From a checkpoint of a small contrastive audio-text model: 5400 steps.
Rows from block 5 of the text encoder of a small contrastive audio-text model, named by matrix and row number. Rows with one number belong to one neuron. Each number is 200 + 40 x the weight over its row's rms, rounded and kept within 0 to 999. All counts start at 0.
After each neuron's rows are labels from the 100 texts, of 14848, where the neuron reaches its highest value: "tokens" is the input token at the peak. Only what is clearly more common there than usual is listed. The data: synthesized solo parts of chorales (CocoChorales).
# fc1: MLP up (text_encoder.blocks.5.mlp.fc1.weight, 384x128), inputs 0-63
# fc2: MLP down (text_encoder.blocks.5.mlp.fc2.weight, 128x384, transposed), outputs 0-63

fc1.324,119,189,49,199,193,244,207,206,198,208,239,211,262,205,230,197,215,220,230,234,211,224,189,196,192,218,265,205,167,181,229,154,221,188,236,214,217,241,246,166,204,242,192,203,188,231,185,161,237,191,197,206,288,232,0,191,178,186,227,181,144,143,228,212
fc2.324,277,139,342,193,208,122,222,201,237,188,156,175,156,205,224,202,182,193,181,170,146,201,199,174,194,200,154,163,213,200,232,187,216,198,192,166,192,182,219,218,178,130,168,180,205,209,226,230,210,209,159,188,136,94,356,186,213,211,206,237,245,284,166,203
tokens: "trombone"

fc1.213,223,255,320,256,184,137,213,186,155,193,76,218,167,226,198,213,128,223,242,160,141,221,188,239,144,173,118,145,255,198,205,199,198,195,235,202,216,193,242,158,186,168,201,187,170,204,234,207,173,210,116,170,207,315,179,227,192,239,214,246,170,187,207,189
fc2.213,102,149,103,182,191,186,216,237,201,208,325,185,169,162,182,177,248,193,206,157,205,195,194,190,219,177,256,191,221,215,238,225,209,218,200,193,161,203,180,218,188,180,161,202,197,226,223,142,220,204,180,187,293,9,287,215,219,189,197,207,241,249,175,206
tokens: "c5"

fc1.374,313,171,233,223,215,235,235,181,170,163,177,207,238,205,213,169,217,202,188,191,143,196,205,176,166,212,182,202,200,156,178,173,197,160,127,149,226,190,202,253,223,211,211,194,186,183,208,227,195,173,181,145,238,190,313,180,177,173,223,205,253,176,208,172
fc2.374,41,199,175,216,191,67,198,188,201,202,252,194,252,200,204,202,166,222,214,237,195,184,194,204,223,181,218,209,186,200,224,191,200,212,298,165,221,207,188,198,189,128,226,210,229,220,205,160,201,197,208,184,215,211,117,193,214,182,177,192,81,155,221,208
tokens: "d4"; "e4"

fc1.147,237,208,106,222,207,230,181,212,147,212,301,193,192,231,162,187,211,205,212,209,201,227,228,194,214,186,230,234,179,201,205,176,215,200,238,205,192,185,182,192,178,258,211,201,205,200,188,214,225,214,174,200,246,279,0,187,215,197,218,190,164,183,170,192
fc2.147,201,143,297,187,183,114,209,214,227,196,124,206,164,192,227,218,174,196,179,184,176,190,213,183,211,177,159,171,221,217,218,178,216,205,191,159,186,200,201,226,206,116,176,179,191,198,226,170,183,188,186,193,162,76,428,203,213,222,190,224,257,270,195,200
tokens: ":"

fc1.356,142,182,84,211,186,124,193,206,201,187,187,205,246,199,204,197,148,183,211,229,214,201,213,229,197,212,162,188,214,169,165,245,224,206,239,243,168,198,206,191,181,132,215,201,197,207,193,188,192,206,180,166,163,243,194,206,223,250,207,212,216,203,203,169
fc2.356,280,228,284,154,171,347,156,201,180,188,175,227,189,192,200,223,242,208,201,200,214,185,205,213,217,207,272,216,167,195,161,195,213,203,114,221,203,194,179,198,229,256,240,210,171,210,186,251,198,211,207,238,227,189,184,216,164,216,205,187,220,166,230,203
tokens: "c"

fc1.190,220,154,99,197,253,166,224,194,212,152,324,203,180,219,191,186,157,161,174,204,242,204,196,178,196,223,216,154,170,221,147,193,205,181,189,229,189,207,180,207,213,211,197,181,187,223,203,243,190,203,164,192,153,175,0,182,194,189,185,153,248,210,203,206
fc2.190,217,207,341,190,176,264,129,172,188,178,46,232,195,187,241,231,199,182,183,208,173,191,209,198,211,179,207,189,190,190,162,224,238,195,142,180,202,199,178,232,224,158,247,192,183,177,220,227,179,190,228,244,201,220,407,221,185,265,200,196,187,197,243,189
tokens: "c"

fc1.4,226,279,142,226,206,387,206,202,193,210,208,197,225,204,193,201,228,216,187,198,176,165,178,189,209,210,268,211,173,186,200,281,188,234,174,185,207,226,181,215,190,273,233,243,200,205,202,217,186,210,214,188,312,240,101,173,203,216,185,222,130,125,211,200
fc2.4,195,128,271,217,198,13,237,206,225,195,222,179,193,204,215,198,175,211,200,205,182,203,190,178,199,179,138,168,227,212,226,115,197,212,233,170,189,187,211,216,191,144,155,181,201,197,210,147,181,178,189,178,130,104,295,193,217,189,194,220,253,266,177,196
tokens: "3"

fc1.61,168,206,142,208,230,218,208,187,213,193,325,200,164,193,204,210,147,197,206,205,223,211,221,222,215,218,226,200,170,161,175,184,180,182,206,226,203,202,186,201,204,227,211,193,197,206,190,195,242,241,168,212,192,238,0,192,242,203,203,201,176,223,228,188
fc2.61,275,148,285,183,194,203,195,221,225,190,86,199,201,199,225,213,237,168,181,177,159,212,206,199,193,189,183,178,223,207,201,225,234,203,169,184,168,208,198,240,195,116,175,179,198,182,210,189,197,202,187,211,182,122,454,199,217,242,197,231,248,255,196,197
tokens: "trombone"; "<end>"

fc1.91,188,183,130,230,160,347,214,212,155,151,310,168,257,176,171,208,215,173,195,179,195,243,198,208,138,214,219,197,239,246,231,248,204,222,217,175,222,217,209,215,205,165,151,189,235,195,177,175,212,195,221,220,279,212,140,182,231,184,205,234,178,218,170,148
fc2.91,158,189,291,237,198,14,206,226,256,183,168,200,165,209,245,190,165,197,223,203,159,187,205,189,185,183,148,191,213,196,230,150,224,201,260,156,188,195,200,224,190,128,182,167,220,203,234,202,192,203,177,194,185,151,274,196,230,210,174,216,189,230,206,200
tokens: "d4"; "d5"

fc1.13,195,224,69,213,218,303,214,195,143,202,331,176,147,206,216,197,194,220,203,204,226,174,192,213,225,204,264,202,190,250,190,191,159,203,234,251,178,206,216,200,219,270,201,219,195,178,185,215,176,205,152,195,242,188,0,181,194,212,178,187,216,222,218,187
fc2.13,242,172,337,203,187,109,213,208,225,185,55,210,184,196,239,222,176,180,174,187,181,202,206,187,193,179,117,170,227,205,210,160,209,205,199,156,193,203,220,230,207,106,179,181,192,171,210,193,169,186,211,196,144,158,425,198,210,218,191,230,239,248,191,199
tokens: ":"

fc1.358,120,265,102,240,200,203,147,172,229,244,315,191,300,207,258,206,256,192,162,158,244,177,229,183,183,210,214,226,227,246,140,267,187,198,249,184,222,218,154,219,189,162,198,201,254,190,244,42,191,274,217,143,295,241,252,222,174,188,183,227,139,218,179,199
fc2.358,297,172,324,177,221,188,223,174,213,193,58,187,91,214,206,170,118,183,213,187,205,203,174,213,174,199,166,203,210,206,217,129,200,209,173,229,205,187,243,210,171,191,185,212,222,213,181,336,187,216,165,214,126,228,168,197,187,212,206,234,308,203,190,198
tokens: "trombone"; "a4"

fc1.186,274,237,281,216,176,189,219,163,185,207,50,206,182,181,222,225,258,215,213,196,173,234,204,201,168,241,230,197,210,206,192,194,178,190,163,194,226,213,219,211,209,254,202,174,217,187,212,250,209,166,215,209,256,283,279,192,202,192,182,179,90,159,168,224
fc2.186,110,140,135,206,208,97,261,218,230,205,339,165,195,206,191,182,193,193,205,176,199,199,204,191,197,170,190,181,234,227,251,205,194,217,246,176,175,209,212,190,175,145,142,187,221,224,228,142,216,209,180,176,208,41,161,193,228,187,191,233,247,253,172,211
tokens: "c5"; "d4"; "f4"; "f3"

fc1.145,176,237,254,214,204,314,202,237,179,222,256,233,163,177,208,197,133,218,210,189,214,207,189,226,197,217,238,184,180,185,220,225,192,202,223,188,207,222,203,210,202,227,206,194,251,211,207,243,210,180,172,169,245,235,58,228,202,215,208,215,155,187,234,241
fc2.145,209,159,186,205,215,63,241,225,259,202,179,181,183,193,216,179,242,181,206,189,166,212,199,195,194,181,139,195,245,202,224,175,190,196,239,177,171,208,207,207,167,127,143,181,196,170,208,153,195,222,185,193,166,126,336,188,234,182,204,227,235,253,163,217
tokens: "c5"; "c4"; "4"; "5"

fc1.94,72,238,322,136,224,209,258,202,211,208,269,223,151,212,182,180,135,235,218,253,211,206,255,177,205,161,143,226,208,190,172,183,235,241,192,208,222,171,227,181,219,181,231,235,207,186,230,162,178,194,204,186,157,254,222,207,229,231,218,201,155,219,267,192
fc2.94,368,189,72,175,195,308,216,199,234,209,100,163,192,199,188,208,266,198,192,157,181,238,200,213,201,232,267,180,235,180,184,256,219,216,183,259,135,192,218,189,187,241,163,210,181,177,181,224,214,226,195,205,196,181,145,214,230,205,212,219,336,234,189,233
tokens: "c4"; "c5"

fc1.30,142,195,35,234,227,176,233,210,189,170,357,187,191,221,214,180,186,165,207,232,192,198,201,207,223,224,239,210,177,189,158,182,187,163,257,192,212,230,185,213,174,212,236,203,202,211,186,121,219,213,204,156,258,208,18,189,205,206,215,172,208,220,176,159
fc2.30,291,164,384,155,182,203,170,206,226,183,9,219,178,194,221,231,162,192,168,176,170,194,212,189,190,187,176,165,210,205,206,197,233,201,157,183,191,190,190,209,207,159,195,198,202,200,221,252,199,207,171,220,119,148,388,194,205,241,192,220,237,252,201,199
tokens: ":"

fc1.108,60,174,178,219,210,128,200,265,193,200,349,197,185,197,177,239,204,190,218,197,238,189,191,237,166,225,219,211,190,233,224,188,212,169,250,239,130,209,193,223,165,212,197,203,194,200,172,182,193,223,184,197,216,195,41,212,178,201,192,234,225,183,158,221
fc2.108,352,166,332,183,213,303,179,169,190,197,8,212,171,190,208,192,151,194,192,178,176,211,198,170,205,197,187,155,197,182,198,229,220,183,137,202,179,211,216,200,181,223,206,197,196,201,221,265,201,240,164,215,141,240,304,223,210,247,212,217,261,239,199,195
tokens: "trombone"

fc1.82,319,166,253,237,203,266,216,196,212,193,62,216,232,241,191,153,229,224,179,185,175,232,154,184,189,218,187,206,234,187,174,173,188,184,123,173,235,169,208,221,200,235,220,176,193,186,199,243,170,159,222,203,230,196,163,148,201,197,202,192,185,158,207,174
fc2.82,68,155,139,211,200,44,224,216,231,208,351,161,205,191,217,217,202,215,218,206,167,201,201,178,208,166,201,185,207,212,226,208,187,218,289,151,187,194,191,201,170,151,174,180,217,228,224,111,206,191,182,184,212,82,246,188,217,186,180,215,164,205,200,205
tokens: "d4"

fc1.293,202,194,291,215,228,115,184,194,185,168,222,204,198,199,158,175,115,216,158,193,198,222,200,207,201,224,129,185,201,211,201,181,227,161,233,166,194,218,190,191,188,198,233,213,187,164,189,216,186,167,246,199,165,210,84,203,230,196,163,249,234,217,228,164
fc2.293,196,212,89,204,182,320,168,200,236,201,149,225,198,192,215,235,286,194,206,208,164,203,210,186,221,181,282,195,184,186,180,273,228,201,172,183,171,188,158,220,215,188,233,177,184,200,200,173,217,209,205,217,265,153,335,213,196,221,213,200,181,178,233,202
tokens: "c5"; "c4"

fc1.327,259,146,237,235,275,143,201,192,215,178,246,206,75,207,231,169,146,178,197,203,232,196,197,170,230,249,237,207,166,217,159,153,211,142,219,209,200,219,218,197,203,265,227,201,199,173,195,209,204,205,161,214,145,243,43,183,218,169,189,147,243,165,171,174
fc2.327,146,172,195,195,174,302,174,221,220,199,162,214,268,175,215,242,230,193,159,189,152,194,216,185,219,173,249,156,205,174,182,309,238,202,198,150,160,221,170,236,186,120,227,192,183,188,224,145,228,242,202,216,240,100,419,198,210,240,185,221,150,230,236,186
tokens: "d4"

fc1.164,252,231,96,246,194,324,223,177,165,223,202,196,172,196,191,209,217,253,248,146,259,180,226,271,177,191,208,246,171,194,218,267,178,203,221,164,191,216,199,221,173,191,164,227,216,217,229,246,260,212,170,194,277,193,248,174,200,224,207,189,122,194,206,168
fc2.164,165,132,302,212,219,58,236,228,208,213,236,168,137,201,206,185,221,156,217,186,206,207,214,201,182,203,114,170,227,226,237,98,179,214,214,193,201,182,228,226,185,175,125,179,223,191,217,208,197,176,186,162,146,136,153,189,224,179,213,225,236,203,151,228
tokens: "5"; "e5"

fc1.41,185,246,182,169,181,165,187,171,281,229,361,196,187,195,201,230,166,235,200,171,194,187,225,182,221,141,224,153,213,216,211,240,188,254,208,217,156,198,228,176,195,127,192,201,200,216,224,206,217,217,142,183,181,129,138,248,189,194,196,196,253,227,194,229
fc2.41,287,227,266,208,186,327,157,184,155,189,46,237,228,193,207,183,149,176,179,227,237,200,184,215,200,229,153,226,174,199,180,158,207,183,151,246,219,194,215,209,228,247,229,226,191,180,170,254,195,177,253,210,176,348,227,205,177,205,207,173,202,156,218,195
tokens: "c"

fc1.306,328,144,283,261,240,194,191,183,143,166,165,206,233,210,237,180,222,221,196,175,180,227,163,184,213,247,179,205,198,190,195,122,191,195,123,158,231,190,188,233,215,241,204,168,150,193,189,263,186,169,193,216,207,244,154,171,202,192,224,208,206,154,173,192
fc2.306,61,166,126,193,211,110,211,231,243,218,238,140,216,196,210,227,189,204,203,190,158,210,204,194,197,154,254,180,201,209,231,237,203,205,273,148,177,222,172,218,170,135,194,179,229,213,207,158,222,204,188,196,208,88,281,190,222,212,195,190,137,223,223,198
tokens: "d4"

fc1.181,209,184,203,187,234,117,238,228,216,192,272,218,189,230,207,186,126,200,216,225,222,230,220,178,231,206,163,185,199,179,166,148,223,217,262,206,206,201,234,196,192,169,242,243,153,200,170,198,210,217,189,159,82,244,109,197,218,209,194,182,254,194,218,211
fc2.181,213,230,174,167,172,336,150,211,199,197,97,231,211,168,179,239,286,181,183,190,202,181,217,214,213,196,273,209,175,201,149,265,218,202,134,207,179,211,164,216,232,235,239,202,184,199,199,222,202,204,236,253,254,170,280,224,184,246,210,178,192,180,243,210
tokens: "c"

fc1.225,163,246,247,249,191,250,216,200,171,206,105,222,180,164,220,196,167,210,221,199,222,195,229,186,191,187,201,221,171,239,230,148,216,229,204,198,214,190,203,213,182,240,179,231,281,199,184,165,215,211,168,129,206,273,93,206,213,220,214,203,88,183,214,221
fc2.225,232,127,187,177,200,118,240,241,238,205,262,165,197,190,192,186,237,182,181,154,168,204,191,198,197,179,180,156,250,223,233,231,187,222,205,184,156,212,211,208,162,157,142,175,211,192,211,175,200,212,173,179,187,74,290,199,225,185,200,219,291,273,177,215
tokens: "c5"; "c4"

fc1.148,132,187,70,259,232,133,175,261,194,171,272,202,212,222,239,174,182,195,204,181,181,227,203,221,194,253,215,195,169,174,193,156,202,176,238,161,202,208,206,194,206,238,176,241,181,197,208,108,194,151,216,188,312,221,19,170,193,178,239,135,186,191,171,222
fc2.148,240,174,315,163,201,210,189,192,244,188,76,198,157,199,227,208,189,199,205,164,172,191,213,177,178,181,209,147,211,203,210,245,225,205,206,177,178,190,194,198,173,145,188,189,207,208,232,279,235,238,174,228,118,80,345,183,235,239,206,245,237,273,195,213
tokens: "c4"; "#"

fc1.326,190,183,104,247,234,195,225,236,179,214,279,212,146,164,217,199,204,232,213,190,242,216,199,219,217,223,165,171,208,223,153,139,189,183,252,204,217,238,177,184,209,256,215,186,188,192,198,189,224,200,123,182,171,221,0,174,183,192,221,147,194,178,221,217
fc2.326,234,150,351,188,196,215,189,190,198,190,115,206,171,183,212,229,193,171,160,162,160,208,221,183,204,163,177,172,223,206,198,213,225,187,162,164,185,233,195,234,198,130,192,187,205,189,224,222,207,202,195,219,171,117,406,200,212,242,211,219,235,279,194,177
tokens: "trombone"

fc1.288,202,168,4,274,224,302,248,172,153,190,198,203,252,218,237,162,249,194,213,174,165,211,213,188,194,231,259,210,199,182,205,266,192,166,186,186,200,185,195,258,183,239,212,201,223,181,224,199,188,211,221,162,241,204,91,130,167,147,204,161,195,168,158,182
fc2.288,200,140,377,191,208,47,231,166,214,183,216,178,176,200,218,214,180,217,199,197,162,203,204,191,200,163,168,181,218,203,225,120,208,204,208,159,196,178,207,219,191,137,172,180,219,226,216,177,194,190,166,210,151,110,301,187,204,208,196,236,204,228,198,188
tokens: "5"; "e5"; "d4"

fc1.343,224,253,93,214,209,225,193,238,177,240,330,198,217,197,234,250,281,235,200,180,172,170,231,227,244,192,164,229,207,163,208,152,177,236,225,192,231,209,185,211,155,217,192,201,204,222,214,168,174,216,162,174,213,176,51,216,213,209,236,149,204,203,195,209
fc2.343,255,141,391,214,196,214,198,174,184,187,15,216,182,186,211,207,122,181,179,165,189,203,211,193,186,195,153,172,200,216,215,166,224,195,187,214,188,236,223,230,208,202,173,169,197,200,208,271,216,206,187,175,136,227,328,195,200,243,216,212,243,228,186,189
tokens: "trombone"

fc1.66,133,237,152,208,185,114,184,189,177,207,265,207,164,210,175,213,118,179,226,274,224,189,211,278,187,184,142,207,221,183,220,207,171,241,264,226,188,219,206,204,199,189,213,206,227,212,168,159,194,197,239,195,164,369,97,216,216,180,209,139,130,201,198,200
fc2.66,283,161,200,143,191,297,196,233,231,198,123,213,162,195,194,196,235,192,187,140,204,205,210,184,199,183,269,162,214,194,224,240,232,213,126,210,147,202,196,203,198,185,170,205,206,196,221,228,228,242,165,211,229,46,304,217,220,241,218,222,318,290,191,201
tokens: "c4"; "c5"

fc1.355,149,196,4,237,152,250,228,203,158,232,248,186,271,221,217,215,272,178,249,209,250,206,207,237,204,204,206,266,208,211,176,240,174,208,211,219,195,143,210,187,163,242,213,221,252,196,157,133,207,250,199,213,285,242,163,186,176,202,209,129,133,131,167,235
fc2.355,245,160,383,176,190,122,222,207,223,171,147,198,117,206,213,195,123,179,172,170,202,186,196,193,191,189,164,159,235,209,236,142,210,205,204,177,201,191,227,200,190,129,151,179,215,192,225,245,200,193,166,202,131,103,262,179,217,200,185,252,292,296,188,208
tokens: "5"; "<end>"

fc1.321,228,197,207,171,172,130,237,239,249,208,211,205,360,227,210,207,246,231,182,244,200,215,198,189,176,180,169,187,215,247,213,258,194,188,213,184,153,177,163,245,200,135,216,207,210,200,198,222,223,205,191,233,194,98,305,216,212,205,186,118,261,130,217,207
fc2.321,202,265,157,192,192,263,150,161,167,199,207,217,191,222,189,218,181,241,213,248,247,190,199,217,208,231,246,239,159,188,168,178,192,187,176,235,239,183,203,169,221,275,254,214,179,213,177,236,194,189,221,240,194,346,86,200,151,188,211,175,182,150,228,187
tokens: "c"

fc1.151,185,226,125,233,149,210,211,222,173,231,116,203,225,184,219,230,287,188,227,195,224,212,198,209,190,194,205,229,215,180,241,206,185,207,195,189,224,210,183,224,174,203,193,197,239,211,185,121,222,198,189,211,299,221,334,208,193,209,185,173,160,193,166,224
fc2.151,199,156,283,182,218,106,253,199,174,203,301,151,166,234,168,156,156,211,204,176,205,207,190,197,197,206,169,187,227,218,242,149,171,206,209,200,211,200,231,165,155,174,150,220,223,229,216,224,217,206,177,164,134,162,78,168,213,157,211,216,221,235,164,197
tokens: "5"; "e5"

fc1.107,182,228,184,184,182,266,191,217,186,218,332,229,195,186,230,208,126,216,147,215,209,180,224,258,198,188,206,133,185,206,250,240,184,245,244,181,205,191,236,170,169,201,189,200,230,221,191,245,231,233,173,223,198,303,84,229,184,288,153,251,137,164,214,261
fc2.107,219,174,271,217,182,153,212,232,256,180,90,214,137,173,221,221,193,168,171,167,167,197,214,206,199,164,156,163,232,210,207,172,226,193,220,182,161,204,204,221,204,117,174,175,207,185,210,179,197,222,181,210,198,93,365,210,236,228,186,191,304,275,206,195
tokens: "c4"

fc1.330,327,107,194,232,226,106,220,187,203,195,143,222,235,218,284,171,227,201,211,216,181,196,213,170,238,191,221,169,196,195,180,191,226,181,159,242,233,154,208,221,200,198,194,178,170,170,247,208,208,173,221,169,162,127,333,158,203,193,204,199,268,158,173,199
fc2.330,104,241,158,184,201,266,156,162,153,190,262,212,236,203,190,221,171,220,212,244,235,182,198,214,219,209,249,240,174,196,189,222,209,212,218,194,252,192,188,183,216,218,260,227,207,209,188,232,226,190,200,215,232,292,65,186,174,213,188,171,89,121,227,181
tokens: "c"

fc1.172,113,221,74,219,179,283,209,228,175,209,327,190,220,214,195,204,203,211,205,219,222,195,213,234,196,203,223,219,170,186,207,202,183,215,213,199,209,217,225,176,208,247,182,202,211,220,174,169,210,208,194,217,257,290,12,206,201,219,220,196,140,156,208,193
fc2.172,262,143,323,182,201,125,226,218,226,203,103,186,167,193,198,192,187,202,178,161,185,200,202,183,196,195,162,149,233,216,217,173,211,211,185,183,180,206,211,214,185,144,158,188,200,200,219,203,185,197,188,190,151,83,376,195,219,196,204,229,279,294,172,208
tokens: ":"

fc1.9,215,273,191,206,159,337,170,216,183,220,148,200,225,225,185,208,221,206,202,214,194,190,177,207,174,201,223,224,193,211,198,257,175,229,162,197,226,192,214,196,195,219,225,201,208,200,204,202,185,218,212,204,314,264,216,214,194,196,218,220,124,166,209,199
fc2.9,178,145,206,186,206,7,246,222,226,204,240,172,194,197,187,207,178,201,195,181,193,211,195,188,199,196,167,173,226,212,224,121,180,201,248,174,184,193,208,205,202,163,161,184,201,205,201,160,189,182,186,188,141,89,245,185,220,174,193,213,274,249,154,202
tokens: "3"; "5"

fc1.142,279,214,138,276,209,202,209,239,186,208,130,187,237,197,187,158,237,227,240,207,171,211,215,205,200,205,158,230,192,184,205,198,213,185,190,199,232,173,181,220,187,229,207,211,210,194,187,171,233,207,227,182,304,311,108,156,231,186,205,194,132,147,201,171
fc2.142,128,129,243,185,202,105,235,233,223,217,286,169,161,191,194,190,187,206,199,167,175,196,201,185,187,166,186,174,222,232,251,185,204,216,219,165,177,204,199,207,166,145,158,183,235,228,235,178,215,207,165,187,169,27,316,179,234,195,188,215,216,252,189,202
tokens: "d4"; "5"; "c5"; "d5"

fc1.96,315,167,218,176,224,240,238,208,194,155,60,184,277,218,189,177,176,164,151,208,264,221,166,182,231,214,183,248,188,202,170,155,206,168,208,161,180,193,212,210,204,247,199,175,201,199,184,203,240,143,200,174,206,146,206,152,188,187,221,150,238,227,240,183
fc2.96,85,240,161,207,185,148,162,166,221,206,385,207,202,197,230,231,269,218,222,245,187,187,203,206,234,209,255,212,188,182,172,225,211,214,239,177,224,163,133,204,230,152,257,179,211,188,183,188,167,191,230,217,261,220,136,227,163,200,198,214,84,101,216,209
tokens: "3"; "a3"; "d4"; "g3"

fc1.230,159,196,94,238,216,236,158,191,174,181,222,226,239,232,210,163,156,179,165,247,240,217,232,203,201,174,197,227,189,197,220,155,173,211,226,154,177,171,194,232,181,134,227,223,178,180,202,183,202,208,241,218,222,262,145,157,223,231,198,209,191,182,246,177
fc2.230,282,181,287,135,166,221,178,197,195,220,189,172,86,210,237,287,263,222,213,190,175,177,194,176,237,236,291,195,197,211,156,177,209,214,149,158,191,155,168,224,218,201,211,167,163,199,191,184,187,177,164,216,181,86,172,194,166,199,214,166,237,167,241,180
tokens: "c4"; "b3"; "g4"

fc1.29,266,227,195,231,170,352,193,220,171,201,161,220,227,222,219,183,255,218,216,202,188,209,199,208,189,198,257,221,206,206,233,210,189,209,144,185,215,210,182,216,209,252,182,180,207,209,207,200,194,197,207,208,289,264,124,190,188,193,198,209,137,140,189,205
fc2.29,150,152,214,195,206,20,238,216,216,206,236,168,193,196,204,206,157,202,195,180,191,206,190,184,193,175,155,173,222,207,231,152,187,202,260,158,186,198,208,204,183,144,172,191,211,202,214,156,193,180,186,190,139,94,294,179,221,186,187,209,243,259,176,193
tokens: "3"; "5"

fc1.232,248,239,178,182,175,363,194,210,162,192,203,180,215,203,231,174,239,215,215,158,226,199,196,205,194,206,278,228,177,249,194,268,202,220,134,201,214,172,172,220,204,252,211,211,233,195,188,246,224,203,201,223,259,213,137,166,168,191,205,163,152,138,196,227
fc2.232,156,158,226,213,201,0,238,221,225,211,228,170,166,202,207,215,179,202,193,205,184,207,194,190,200,185,160,169,224,208,220,129,179,204,266,156,208,193,213,209,196,141,161,175,203,200,207,123,182,170,189,169,166,105,292,180,220,177,190,212,227,251,162,195
tokens: "3"

fc1.316,184,191,78,221,238,307,215,187,207,204,267,192,184,215,172,215,197,210,203,221,188,183,241,190,206,194,215,217,172,165,204,210,173,180,255,231,208,211,183,217,185,213,189,203,196,225,174,145,213,206,177,198,270,304,3,160,164,199,226,170,187,186,179,213
fc2.316,224,146,327,178,191,89,204,212,219,193,140,186,173,184,219,207,182,198,184,165,183,190,210,197,180,171,184,165,230,215,224,154,221,208,174,177,186,212,205,213,176,115,166,191,223,191,224,235,189,205,190,211,157,55,389,189,231,215,182,237,243,257,194,201
tokens: ":"; "5"

fc1.177,180,232,51,204,207,276,208,206,198,197,247,190,172,211,195,186,211,222,237,218,233,230,217,231,233,205,261,225,194,169,199,182,175,189,239,201,215,230,163,193,198,258,215,199,207,215,191,184,204,238,192,239,242,246,18,177,217,167,222,191,150,200,190,215
fc2.177,245,135,315,178,191,85,227,217,208,189,148,181,189,192,211,210,187,184,166,180,183,205,203,201,190,180,148,166,225,215,223,181,201,211,193,176,191,198,220,207,191,126,170,197,205,197,210,189,179,192,179,185,154,96,386,184,221,209,206,237,287,260,167,196
tokens: ":"

fc1.101,286,228,155,213,185,391,196,197,129,204,165,161,209,239,196,176,183,199,190,174,219,212,179,206,198,235,274,244,215,227,177,242,198,225,188,195,216,192,177,190,201,277,236,167,231,243,154,281,205,209,168,228,254,270,36,176,187,188,191,176,135,175,204,194
fc2.101,152,151,232,210,192,6,232,230,217,193,254,173,184,199,221,217,210,209,201,192,165,199,201,181,205,173,154,187,230,220,228,135,197,207,242,152,188,194,201,229,193,120,166,170,200,197,211,118,175,172,195,177,188,76,367,200,221,191,190,222,245,246,191,198
tokens: "3"

fc1.113,248,244,138,208,186,350,208,183,172,198,189,188,231,224,196,205,279,209,231,184,212,194,229,204,214,216,265,247,182,201,217,232,197,205,181,194,230,202,178,204,198,275,228,196,209,213,187,231,186,209,192,196,276,252,43,183,170,206,193,212,137,176,193,201
fc2.113,176,140,257,191,205,10,228,207,208,201,222,177,185,189,209,210,157,196,174,187,194,212,196,193,195,182,141,173,226,212,222,127,188,205,237,174,192,198,213,209,200,147,167,192,200,203,213,151,190,183,196,181,134,104,339,183,219,191,185,207,252,257,179,194
tokens: "5"; "3"

fc1.301,211,249,140,220,183,398,200,189,179,218,204,188,210,218,195,186,209,201,190,197,196,192,188,200,203,202,226,234,186,212,192,269,169,203,209,207,211,207,197,200,213,270,226,197,195,190,214,233,197,218,221,195,266,289,58,192,181,192,217,212,145,159,196,187
fc2.301,194,145,251,192,203,11,234,218,230,201,216,163,199,194,203,220,195,212,179,194,192,209,194,185,197,179,166,169,228,207,216,130,195,205,230,168,185,193,200,206,205,135,168,187,193,211,204,140,177,177,197,190,156,73,332,183,216,188,191,215,263,264,180,193
tokens: ":"; "3"